config.toml
model = "class-conditioned image diffusion model"
dataset = "retinal OCT scans (Kermany 2017)"
arch = "unet"
objective = "epsilon"
norm = "layernorm"
init = "torch_default"
muon_scale = "match_rms_adamw"
lr = 0.0028
grad_clip = 0.5
gradient_noise = 0.3
epochs = 15.6
warmup_steps = 1200
adamw_weight_decay_other_params = 0
Rows from block 8 of a small class-conditioned image diffusion model, named by matrix and row number. Rows with one number belong to one channel. Each number is 128 + 32 x the weight over its row's rms, rounded and kept within 0 to 255. All counts start at 0. Numbers have three digits each.
After each channel's rows are labels from the 100 images, of 14976 (inputs lightly noised), where the channel reaches its highest value: "top examples" is what is common among them. Only what is clearly more common there than usual is listed. The data: retinal OCT scans (Kermany 2017).
# convs0: first 3x3 conv (model.decb.0.0.convs.0.weight, 96x192x3x3, each kernel summed), inputs 0-95
# convs1: second 3x3 conv (model.decb.0.0.convs.1.weight, 96x96x3x3, transposed, each kernel summed), outputs 0-95

convs0.70:145126102092145140129175214107139135129152142122157148179135169129130189121234125109149143175229206148173138163158147151151152058150122159114111124165124142119138060134104091131116154157164167116139139099129133057123147104126072104122151111160151176153086141117120147139151054117126128148
convs1.70:140103154136135110135173175164100143159083068161090048106029105120079105138108130128116164083157144149109129154098142154128122147156133182076084087122101110083142100122070098113184106116092094117127146108144170088088159169153144138129133155175174102131136160113074151118085092149157159091
top examples: finding: drusen

convs0.12:119170128088144158139151118123154053140113149116120081177159138098151202153138121069164124101097107064150190120100197103167115153139131104166173144071160152132072154082090145179151104160162106137191104119110154156080080081121167112160107164097156115122130111111050160066158190104113161074
convs1.12:093081110100092126136058164103214122134168127046141135136097127061126081133089146192152165103121090098097104160131106139151149096204093087155088136129121125140149131106117145187115130160165125126096136144144112112136129113090145071135118103174138148116082140201116118106115182151135169078
top examples: finding: diabetic macular edema

convs0.52:098125165120153133113224115148128089149115149143141116141172118141119179173154142096129102117113105108178151113109127152129100115085197203085120162160136126107185125121117120085107108118122163096099109169146183133092040144090152141168163166105187133094122131126105130100149057081146178140
convs1.52:181106172047163141138120114142177090136142136121132130111158177098090126150134148154131156097127168061182162096161168129200121147168080079125142128174128159126113141109108102118109141166118114116120135170138107114184140120143162173053091063157105125081083137141117102077138169082157088090
top examples: finding: diabetic macular edema

convs0.81:112115133120104184170121149174043075130149126144171131106129166179140100147175142091144107076073087091152126132149132119041213134151135164108119096161155116175190135136159115156140145189093143215079151119152159117151079167118135106072133205195145149172140149093153093147115115112169106080
convs1.81:177151151085122111106116142110124164102103179147202125129174133126078079112193086100178163103136113150152080145085155143133145098115176177115163153166138131107176211086131173179135120144109083129114142120117163143110108149110100130101136086164153141105145023116115140155124171137127076141
top examples: finding: normal

convs0.82:128142138132169121128147137148082130188132122145151130141176116160155139143143126180176196156107138088178080127094163066151078076117137091090210116026124107150124146084137105096094164159153131145152100124084157116172140125129182079098128170164130115100098133133131108142110123070069103143
convs1.82:166124110129151104150139075154141131175088148121129107098130142136139117145130067151121086139202162041096175130145144102062127175147123123111150092111077137124106162167148095106101150115195162157124125102133052187113207101161097164144119119168078102086115100133115206121128109139141125123
top examples: finding: normal

convs0.7:123146125124175146082149142158149135158111063166145156138123183070153127126139211125107132183131178087141070126140116125135178199117138170166138111149135118152177165091146150068096144136133106078186161052141163122138131135135081139148091146186136143184084097116134133128150140176169123127
convs1.7:119176096114143104090136116119112111127160081115161052125089091119146086165165104149105177135097195125167124154132178113155137127099101200118134107168161157094138139132122137110113061115157110119152066165136135085191139117104105119128096142140119102110054088115178146134103221165133176106
top examples: finding: normal

convs0.39:168130146132187144098169186165109170111125150164060121115085145157130137106035138190173097139135143140142150138136093157112185130117126076134102135195151100181135106144049141121114096198101130142098124099158204135180092130103111145177148156078066089164106121106112107160167146135110137128
convs1.39:103131071136179132201122151093109164125075136067163154138139146121162144162123051112115181153135126105153156108118136129095176157109099119050109117165174107129127116165131088132146108149133122071134100120140171156132107147110136067108162132107108189118157118088095101090100086096135232150
top examples: finding: diabetic macular edema

convs0.80:122153114109085100119125083118129155099123103118125102070223202157172080068075146122120134100108128099128139139188118107120181100134131167192089142155173154079148101159144120133090124150070136134153118097106126126145095099137148042125091154099187193126145113122114134118147136147139137099
convs1.80:150099088091186179176129110102098139151149154091100132138132182155112158178072145104156156136120147081121141094122127120142167078186144155102105135145106105141115101086167109109127152115125057126138113136157126130166136150177204069147129113033194164103124115161139139183124165151140177101
top examples: finding: choroidal neovascularization

convs0.67:152196116161099130135126049152163083144117144079135128158148140146131096097127135130117158053068154142141157136131033154179090118144186139107094076145111118156139106125114098118075136110100141130166033062112120121107065109057114088113069128146151148063106087092095108121176097129102110091
convs1.67:115083121131186108154153046156114171204148135136116104122164139096052163130096077116154116114169133147158142078195087152125107138108130118082159072113101108117190107077161140184130142109149159144075081126139103142086104168115162131128092103101119154109074155113163142164111158103111151094
top examples: finding: diabetic macular edema

convs0.40:144063056114122122211163101123147131115125139104097105110078110153093132123160111108067124118138122118090068195170128131098175109164130144173088166126145065147111094111127160072137135197081113080113114152107161122124118142085158104136110094069165101105161147136116121107107092123151097138
convs1.40:116088099163146158169134073117154146131069078149171122073149159112130084058181152109085105128104119117082068066097106142117146157121117148104068119142102108172082159116131084081170117140116141090083128127169143184114144147174169173147122147110122090113123146116126150056115100058135108130
top examples: finding: diabetic macular edema

convs0.30:167135148157121179150159175141143089122126129146136144202137122118128100124133158089056115148125024136126156088067102179108152131069128161140148129154159157155091146145167191169124123118098222138128083130093134091157049193160105137088089161142139142144174086154149108115077103112125110111
convs1.30:172126096062159088100108134135080097120127082121107158156128031118089112125133139132164163095100101138122174176165134151102145119072132103173147195120142169100101140106153125077115119116151061125132100117127163134152133136177136098143164098167123186132128113166168097127087181164165043131
top examples: finding: diabetic macular edema

convs0.85:136065167080124133118111163130126091117144138116092124081149147121163138136153137195094161105164124140114093146131133172129164100122169167097115122144109108100082116114098083108130084050128172126168168136136190105158179153146039065135140085123143099124185102118091103131131097183156131102
convs1.85:136093100152144092154151181071150161145147118185181157120154116160139141052124107048133084147097105131083128155076087088161116184115139157122138109153129115116147154128192090114101112179121147138106076131173123131132188182134115050145124108094181102135112117094081152146096145110100171130
top examples: finding: normal

convs0.36:097151128065174091141145177058161150062110166142160138120193104118143160099153131115122119114137100126097090125155223091108120153116086164130117130132136100123178182127142101094182150176118093168159088168132100135093159121169141102141137176139141124085096122139151151173181139119161065125
convs1.36:148106128106147143141096086170105080148121172124132159132110119133150115155140194166072082094105135087117152127120125140101137077130131118159081121129176189143055190150145174135117204121087108028093168090161126113139113140171115147110126142161150077146162132090172104141067105150120120092
top examples: finding: diabetic macular edema

convs0.4:176155141085103122126121115161106107177188164167143117135095118144075127127089159115107167097162127087177154167053125054065071141121092180056155099186122141098148133096121122155122104128133120140106102122098109082169083128099126080084124129116117120076096171170176131136144137099092167150
convs1.4:088101165127157194115124197159091153166130088133084108133139122146152129093192186141096135101164110105152203063156109116123079086146127118110143142123065175099146186128127104108132144113123119189121157164129138155135102095109138133156133141077138151117158171166096060064109143147129064145
top examples: finding: normal

convs0.21:141100114142052130133110084096185117080170145036127136133148106197123146137128047111124155197121132125144113084109163153055114138150083108090122129163135139111154093178177184088115156124117099206110134108162135153174121086154152110112082095113144113095115138104107110111119126114122121102
convs1.21:115113140112083144135156090118106117116118141143101107104095130147112111153118155153171119151084142146146079107187159119091092092120152080111096068182100141137107176142127117097182113169065132154170146119108183151159143156150113141069085134212143180186070188133105132092157129091094179091
top examples: finding: normal

convs0.76:091173082095146155171134108152134159210094184060134146188067162084115060104103154138149119087138164106160130144165079088158138138118104128174100143100092101112100092110115090137135194085157153107130141135113116154139142100091138194149107146111111103137042127115097071124168103086083128107
convs1.76:114133106150127173117109147158107147141133110099142083148164167142167092113131107112123137190125167076165181145118132197141088124156186138094090121142180170157124113103157153142208104177130123169121098079151143114145110070138167073119194147162113146196098063152109098141148144160141184141
top examples: finding: normal

convs0.79:156156137183093118126103183123099177147164160168134144111215116120108142070105167089157196123129138155154144132125174124116118106091173140156171120147133116143177116089165167102117164152157101141121097177145136167157184193203077129139127133059083080123156122082124131169098111154123121101
convs1.79:178123128077120131178095141105116104113175117106139147124060134114184102143086117155153114127117121119090164102114137116116120103121146145107103078084153184142078097093112151157098149129143081178149126089218089077095184187142166145143099185124125089136193133128127170160172152096149077093
top examples: finding: diabetic macular edema

convs0.32:149216107114157199119237121089134103096193145129131108078136154123132102135090166084130106131159111149137125108109110101120147150161143110118168124165161150133126111163100157076066124120151087169138152164135147133133110141085118137120132106170123123102117140085158144118130065159076133205
convs1.32:139056082169163106130120195099095140102157099121148172152113126087162203130114112116091196129146183110120076191131164143104059089126100144156110164149106179111131146088165098154114126133146181091130098132112142165142143094140161138162153137112090131120124086113141162102174052116085095109
top examples: finding: drusen

convs0.83:111108134139094116120102087115145079138146138070097136090161087131119103151130147132118082142110154118160149144115089114172123124085094103105160183093129064160104084163190121143143178143128144143155167084127083155138111106178069151126073095106105078076142121121050139105063139137130169129
convs1.83:089127071130066088076102126126130127165111106148138100104179117147156162155123119057084138114162167107139082124069144128157139144161242145105133104127149132117139141105107069143162103112099182180096097133106146112118135146134090165056116110073125115166136139137066141161134103152068132155
top examples: finding: normal

convs0.55:099125131144147066088177202150099128158127126136108090115118117086100184124161151069169208140115122171140217148130123105130114112083076190154145111127173136082083113181179130148174131146101153119120193172137159145179158124129123105181179095128083132147069162097195111142157128159162128092
convs1.55:058172135159138140041177122128137091164115104144123083159134183103073150118087130130151154143107119098106137118132158154096138105123132041108074139131135121120136138059090125169094127163145125115144159088104154132135148137121135120055128123138166142199134085123061147093080144187065117147
top examples: finding: diabetic macular edema

convs0.71:103116143075139149143138150109141180149129172119181153128065102088166144102143169104167172108173135082089155145127119117124131112113105112157150119034117152140170170165176133142115058123139152113118157140098153082075078131131149156116091162117159104074104148189089035112082094087089147137
convs1.71:147143118100128120114133093160126232097142065072122109168147137095129116136129149074108110166196187124144135151119169130072129154121195088071133150161114190129144177102173155119136104126130139130132190086133094143122121089157109152186098156124085101123134117154148071103065144114112160106
top examples: finding: normal

convs0.33:108144127129181102099139155125196113120101144091134159123160120132114163104139124143129148169168075102158127108113158142163182148112110113142134119114168149228175158140103200117091159123068097151062142114126121149139156124104088153115152120104116158110133080153122133157206089082121210099
convs1.33:083173146105102147130128166101136059113112116090180115113160060138162153129102187132103130176157087114086123107164157130145087188069096091142167074103101129154121102117133140125179159119163151102125196085126087184089121144130106152155129175124119111135104189109132189105165176151165125092
top examples: finding: diabetic macular edema

convs0.20:128156114139142156075122103123112125161108127155076110121203095131082117101076102157184106180168130132167149136116151077126177163168141123190090154101133205096128120143123127132162108122110135111104139147136135175122128117201151179179151144109132169152099135121156157098153134177094107158
convs1.20:129100106134179087109127124171138141136120038113097116129160129119165166056120179068110094120147128099083105150190125140148103152146131100135130193179076099126119140116144140131163114115080197180178161161123130193147112106090180122146103138134169109119127190155170098175099162095142146135
top examples: finding: normal

convs0.28:123119163069145190169120132137171080110114155192140156123125119153123087126128144150161143171135158141137216126134135179140154167199161121162148077131060164122120211048081144103125119114126175126137151169120124104130163137129048129147174144171149172150110153113185154112095138139108112144
convs1.28:131084095084091171133109184145138123131124116172105129135142079102120107119133076159120181147119131097121122164154122099109122072153165134101136111136180071152129139128193094175101152027125155165138091126076141094139181163157156090142113118086103109144152103089067149068071118151099173099
top examples: finding: normal

convs0.24:117147198081106087158167133148137106139154114113150199240236176135123135174120110185119133156118155184138102126132049114193161097110124126130134135172129140169116109130069165143168097127157101163173166114171122193137164144137126140116153156106153141121086102094158162131140235105099169159
convs1.24:076191179139099111121162085188160150126104124161103135156138182140155135225151131217096110075221105148177085113105113102147060163131097117130154114127148133143180145112124127102131141162112079168110113181150126141112083144108145137103080119140155091138130126167146139105129141140159148120
top examples: finding: diabetic macular edema

convs0.57:128123194119081155186067101106145108104106099135100175151107088188134096098101100130110049185039053167145087166183159121151159104101130063133167112108183098142119147118135082165188183160157137139128139104075145058164146145042078099112126208189129144109184130116132149132118103152143107153
convs1.57:098146118156122144111137122070105127071081097119146164124122116100132128168113143139138133082148113135074166138136078083084153198046130169129092181106105123133106131138166059146119077138104147137082190125143143089118118122092103104127121185165183090092126094126159109145144109084113044075
top examples: finding: choroidal neovascularization

convs0.35:143144052119126123118091039110123132103032096124087106059144111124129182142130164104142188139077127094136147117107114116200103074170097166118205126115127149149065074161092130146121152120121128055213152129077176107126098132132141151173110118102176112078106247114107117156144119157115142126
convs1.35:077136148124133137086110159154112079171139140138110115153088095149118119165074102125063150103083124100122071135111132099147118031118159133192090192135118193188093100120182167102142171156162122085134164103136101126098145112105142095073122111106181140133126116095102103178119176105132168149
top examples: finding: normal

convs0.63:120179183085083094145122153181102066076129165139104133041152058096217072081126121072144146167138133097165074142116101138109127125149145130100087170133113146118119145130134063153127149127113090134153119115093197101119107130082163099164140136119145058142117113073097198128108086185150150129
convs1.63:125077103133166159094111102137118092065135075127138108190104101111139133136127134116156136165160169117120109093094102136131111103192109103127055159159156133131180123045179184075095158123133117116123126161124050103095140150162170125171077171102101112155163132146134153175143174122109186092
top examples: finding: normal