{"model": "class-conditioned image diffusion model", "dataset": "retinal OCT scans (Kermany 2017)", "train_examples": 24607, "image_size": 32, "horizontal_flip": true, "conditioning": "class", "arch": "unet", "objective": "epsilon", "cond_dim": 192, "targets": ["finding"], "num_classes": 4, "cond_dropout": 0.2, "norm": "layernorm", "activation": "silu", "widths": [48, 96, 144], "blocks_per_level": 3, "scale_shift_norm": true, "attention": false, "upsampling": "nearest_conv", "init": "torch_default", "residual_init": "zero_last", "optimizer": "muon", "muon_scale": "match_rms_adamw", "lr": 0.0028, "momentum": 0.95, "nesterov": true, "orthogonalizer": "newton_schulz_5", "adamw_lr_other_params": 0.0015, "grad_clip": 0.5, "gradient_noise": 0.3, "steps": 6000, "batch_size": 64, "epochs": 15.6, "lr_schedule": "linear", "final_lr_fraction": 0.05, "warmup_steps": 1200, "weight_decay": 0.2, "adamw_weight_decay_other_params": 0}
Rows from block 9 of a small class-conditioned image diffusion model, named by matrix and row number. Rows with one number belong to one channel. Each number is 128 + 32 x the weight over its row's rms, rounded and kept within 0 to 255. All counts start at 0. Numbers have three digits each.
After each channel's rows are labels from the 100 images, of 14976 (inputs lightly noised), where the channel reaches its highest value: "strongest on" is what is common among them. Only what is clearly more common there than usual is listed. The data: retinal OCT scans (Kermany 2017).
# convs0: first 3x3 conv (model.decb.0.1.convs.0.weight, 96x96x3x3, each kernel summed), inputs 0-95
# convs1: second 3x3 conv (model.decb.0.1.convs.1.weight, 96x96x3x3, transposed, each kernel summed), outputs 0-95

convs0.90:076086056123149137141122132132149118157161135102110114104198132060109123118071164094121066173163163112073149157183153096142087103157117129092151126126101153117146165038105149162107136132142134125114149112137133120065088091144110138173115109109155139077137103183166125059148079113091165123
convs1.90:168141151133071206091152137126121136097080173149062071122182087136085120138122118124133109152102083155126166119196148071107107125117127159138100106143198084153149090120048136087119150145093087124116130069112117107173110109097160106142117077137164114104144113079148156159161119132130065125
strongest on: finding: normal

convs0.6:130149049128102174113125074081114158138158138120125166162134103170173148141070148146125167147131073120124098219091080113143149077146166076125161109087107098222109117117186148146116163110051135131101152125167127100133151094136125131153089122133132116077127127085110136135086098169159130141
convs1.6:116133161097134038141119140170170143127101143208125143132115091160113101156163108117097095121162140087150157128131148185158086144105159141116137169132131142097164140147133091126179133103132131152175142124123077126091118137111124193121183105095149148146121170177160044202146186172075124175
strongest on: finding: choroidal neovascularization

convs0.77:133152099119168144151065163178177130097133107131127134071108127143141118124126113129164159077100122169093148125096186141121146136120085090050140178144128120089191101137113119164057193093095120044103082153160127108100120093106145129106138119101144100096130135099146099094133104088152122219
convs1.77:167099102126119129116184092031136152143125100162134098102158101150108118150133090129114084089034124107113099153065136132122101146090161095138102104130182108177199147177091138100105132160124108109152111115101128159151103105194054145115083156067110095145166117100121166107095137118112108149
strongest on: finding: diabetic macular edema

convs0.67:111096162089127163106166177141159122129136157106069151109118086102174150138125157188179094115127159086096143170125123152151130157073109108186114177127094107112108123161193140135181062123104148142162132129159102168111164134136121132125119152116158120086147188169085189081198129097198131107
convs1.67:116204128153143116182092128152162138165137175142191187165068190091159184128129159152132127126059123106133110144158133085106090103141147184118166101092155161101148140126138113095127140076145081112112110085147132108114118163079134110156199114120147105182126141101204134174125143132153104084
strongest on: finding: diabetic macular edema

convs0.12:107137130085097082119144130058113064158143171123193076104176135077111103107107088141072139110160142183123153121102138122147092144170121084159140155105153071127136178128101134055136074125113151107109086052170173174132117130149113130142130176088130146151081124152128130063176115137115154116
convs1.12:142150122175103167137085071053101128152083096120124168146063151108081150140136087161117089162070158156115120161111137095110143139089109089106080113118135166141118164083099095120167168115154148127104163098185129158190076124125107168098139197145122146090136096153156129095098121198089116088
strongest on: finding: normal

convs0.36:111096188173148118117146197186165099095148105105118123129104124161151126092157148176186134134080095110143176121107166150166118146158112119146181204074119101120164141100161064124085177143134119154085174121172134130129128125106199156097132100132156162111112194163170088162130155089145145142
convs1.36:116154120131137089114059153157141100137108059128143153152138077102220103132137115114119161192124118105077067152120113128102114126131088102128122072081117188094099151130150130176148123076107133176190073123124119117107147169106120091186084153141130065086122098134135124163159092100170096155
strongest on: finding: diabetic macular edema

convs0.43:120162119112181141147140151146130128157187134143141057154160108124105123168118129145110161142075086160167142169122162187158115132117067192151124059139142090110122128141064126141148093116197087178146142180127129140107082138182157154110122052151199157134120178131149084130169142136102153131
convs1.43:196086206127125110113107122080125125147099155139139174121141082063136083108121117085088105136091079120080064148098128091160077081143153105132151118103079111111099145141140110163132126098101083154048120156155150129159189143094145071113153101123169143083138079130083148112148128145112070145
strongest on: finding: normal

convs0.93:082138157102079138171129129153133083119095161165154125146049164111123132198162126225119144144107141117098109166074163121112088176102131095103129116153135113135159106129111105182139132178130132153170092176151176093117127079108146141139118124120134154138166107201175088193129173150076155134
convs1.93:147122170160125148134129146091145118157129079131177123163089080109124132120097172108060179160137163170057170089129138133106147127163185148139086143126125106056134139123130173094118101116151088087093111083166173164168082204127104133162155174125088099150111116148109146121130159054111148180
strongest on: finding: diabetic macular edema; finding: drusen

convs0.57:112149133091100185121127150060145121191194086096071098172139083124129154107196138089147179125110084139126121144046170123122199145147132152111069131100087128142097134139099084162151174141148127143123154105184158125123177159134122097115095134089151161140118183117143109137132100109083091170
convs1.57:129116106135108102147136109158140095113101111089205137111106120160143131207101165088083146149141146132134101027073075143107075165139138128108120075146101132132126133149141156124050155051151168154091100093178133058146108145149155121090142175183127112093138112106161137124094110096146140132
strongest on: finding: diabetic macular edema

convs0.92:182125094112134103158199085141097116121146194153084071133149135128128120146143131125125133123181076136122137143087121153102176122152137189121122168174116104093105085173119077179087126154221125127118183078107082108076141191063146144102151128170130069110123122128118137119153113136163150114
convs1.92:134135144073160164166155100080104075159115132118142207126125063148155146144117141126160160165168156171130139152183146166144164128064157112182153158091131128151156136161157159092135115151113172072176138093122118170155109106157056160079155086124148075162151179146136070108153099122135137109
strongest on: finding: normal

convs0.56:197077133132137143152155186111133131099196108120145153119112128127093165102170146181174119094143182131137098173130126133154146132147114111137078136148131108109132200181117153102177094157118123098180179099130128133122109143150197091048089099125119144113175150110158129138129090087222150093
convs1.56:085109164146090155100131188137121075100123121095151124151157117152146164113094119113135116149146154138139140120133076152117102214075147153102122133160163129111193077146180125155101150123150107162066142179168161177126121178148041149136133129161129099125149138136175097145121192129110100220
strongest on: finding: choroidal neovascularization

convs0.63:172121116167114109102170127197152124124126158144134213129129189131084121151126184135101119134098100148147107142105145141122128060141113108077116160152124128126106088097150140123123104128160183130097127137120122109114096138117219100142090072087192068079087188154146142089193100118107103076
convs1.63:131105122152101078095071094161101129139149071124145107154120114109160133114121081105118074132100107105138172154117122163132121081119136116091110105166150154074152155108098099174108191129105173141147069139133136084147132092168091084088185106192047210115118113109067130122143126120065157143
strongest on: finding: drusen

convs0.45:122146093136063147162140130137147198133169077123126163113067165108085124104111173150084092132121147066142155125081096153142106111125112113113138151133134150104130104169194104169078135134125147103158182171113099159124106129089078078126183083126145102147136187162113154138167096099205181169
convs1.45:119163163118119071124101116182085167165046103115113066183069142153103115129096075118105173137134118146106094081129140137061154184136120114096147113151159141143084144091136142146104135186118125101175154117152130105152176124124110144104163135162083112120156147074088054133100192128133096085
strongest on: finding: diabetic macular edema

convs0.70:110160021098136081093129125105076158133177089091077142135135156159103115130090083115168104135137110149132154094129126139141072164120134063115166101138142121099066129084140128121079077097140081106140103186153121087118100165122148138112096089136176118137193113104125121084197121134129112069
convs1.70:133079122082188105150156127140066124111150095112124136119121110172104172160132150094146146127101092108149156112115135159040130098170110129145098174126164108124139081096148192143120130153117036117125094088123161136058147157112135096113140162143061148166074098119146041139072157122131145119
strongest on: finding: choroidal neovascularization; finding: diabetic macular edema

convs0.78:150087118148129124107117122125152112138076036089048174172138118169134125152115141129156161115117163207139137072090150150150167099146080124062160102095132190174103184104123083127126095098157177126077127120084113096145142145137137141204097111083144142158139088151124158137138149112124093129
convs1.78:079098090182151165133104160113130088149134162152178110080109148129119169143187095130163103175121074101159130131171087071115126147122214163092129114102144100060114098135132138160100061123168161143122106128133187171079101099088112129110109113147144118140084159146131055138139158167155101168
strongest on: finding: normal

convs0.9:115178067142098143171148111183129127089137132028159137106160201146141146158131049127107083075151104108098073170119082137147124159099142093144148088100130065183092103159101160137078086115122155136119144138079164116125143116139127106140149126135149119110132109107083121073147120171185092132
convs1.9:110149153148149171184097045153123150155126122141098119078124182147086089088097159089118175102171157114102121133133091097167142162159162169142176118150119197128112133056142133172116175144125126054157126126125127115179168127176103111181212131090114160098120115137098132163094100141125136111
strongest on: finding: diabetic macular edema

convs0.66:105096164106119082158113087083142139088153173147085127107152105121158139176131079161143161109057178133146120172154170140128087135105103074115108078112148160167121108109202086119068150122131155100158074141056136051120144140124093082091140147157115153127131102079115166160141138161149182114
convs1.66:161118140166173144125186135131151091156149082111070124146134166102132090104095079137110149194168141106099119095158121074154122068107144151152133133165124147075105095114126089176193126183087138149089149131102129117124073152100180101125145127160141172137092108190124193150136176157102110058
strongest on: finding: choroidal neovascularization

convs0.41:119113140132150103100089166128154177132179143100095086145118140110125112073062091083160125134119147103098151131152158069115163049111054097116122158117130173171181118148131133208103130131135108118090170071117199154086105112131119101154160083134106162102168092135144141118085090150161077139
convs1.41:120175123164129106156163102090116164145161134090098119138116135153104166061133170131135165160158110166144139092142130146189163164114118125120076160071145139108141100137134134139135053144172090074112068187144083174065115137080152092179056137115186077158128107121146146091128120135122125177
strongest on: finding: drusen

convs0.35:148074128144129162163100121109131151152132134130120153160124179062141144072155132058154146130098152182066124136192161166176154093092043174135112132141125141122156128124150139196172115133116150165076104142093071129109118102108169122134120098102173141104134112084139184057101119127105125075
convs1.35:152098116106171106195103102171171120117138159108114152187134147099104096052097121113181157152138173086110186094095103154046066167107160176119146154141102090114096090181131088137122181125119154114105105141117140094149109111118120112106144129146146053123079137129102124125086183172147093117
strongest on: finding: drusen

convs0.61:209107213165161156092147141099117155123120187130081150199145133098142125114159076161174094141135169131155139138160106150168108112185120188122109196122161116174149192149189132130104128145164121108089172114140142140104103156153148109080109129113139131132151165129095119155147110101097195091
convs1.61:110154115133148143088158147139129097120166172128169103089146140064173119078129113103189113136101129142070136129153104080102111162166156115136149104080165038068080074116137154167127087048090150139076123150131109153133181144153098138125168112147126153123071127102157121070093136128149109177
strongest on: finding: choroidal neovascularization

convs0.83:139153087112104065124197180132152108124142114114152113096126160167111129104074138138130107152136179135144112151132135077161170153147134172181149102242146161128099182131140147094087131150187110113112154132165108173118110110125129150182182156106154111165132090083139104156144178148079154068
convs1.83:100035191144107215133156129132179148137132119136082100133168128145177094119108118121141114078075178113176093080146098161090114138138087159078099193120152126109090166105124111181135154179118117151117130100116174128149123134062125114079115095129133129171136118136160128167114060163128144149
strongest on: finding: choroidal neovascularization

convs0.42:133100132172130103104101146110139136147084183146186162116130130144102123142110177090100158140167096156125133116130119142091101120125116149103158077108164136132126084132202082183100134107128122080067134099096074045173109113113148147113165192139041151126155156118069098142133193141166162109
convs1.42:107071092081136129088110151171106168088075145108124121111119183127085106112099112165168130141140176142098178187103203075133136114155128115087107206163115129109063138065122131137129108112089073108156181101116179085114169162096142098132153129138175107128150160176082111120130140128091141142
strongest on: finding: normal

convs0.51:104190088142123128089088107098112140099106154150083106151146103093026060121148151162141130100052082101120162092077106121089079136033116135090162099131127114132133110157091188144147100133121112153082146145116161127129110096132112102078155118163127110129128122119128058142094126145076094131
convs1.51:151098118085098137132139103150147156188113192171089121169098083140146133133133166068100136086148144110190071126095095100091076086127144100137132174131112062109082148144142120097139100096084131109129111190167138177130154128127102070055143082097091123165128119157114152126182102163161170144
strongest on: finding: diabetic macular edema

convs0.59:160208147104125126127065150125158161166052108121148156148101131126177063120117116078117136108086125148113105182101138172099086127158115107087120174163125136097103074121127154105143124136155108175130078157113127139080103096044108090109127149081189097103142132094092141104158097181081119104
convs1.59:128122184097138097194120086124159132115127104151149126138146088144123140124187115097141093154118127043153142132199091120127154134119113134126083127056124124104106166081130171145080068156139065162103190094170089075147085106196129119088107093144107116122117062073102142110115142139138130099
strongest on: finding: diabetic macular edema

convs0.75:139122160177084133117070120148136161127107116116150130120080109071179135147198139126082092123110137123111132150151147085115090125127110108212140094119182127159105120196129084120113115187104078111127129150078117108175102160161091162193134144136118197101186112124134112132156139196178176107
convs1.75:173145139154149097075095145169110155079166127095131143194164145115128186074113136102099154173159129144106141150156114168098089099171133104107075123126081095094137147096111137109108048092136130087113161149154103079138113125209155081154140163106134156095129125142100058140131138195175093154
strongest on: finding: drusen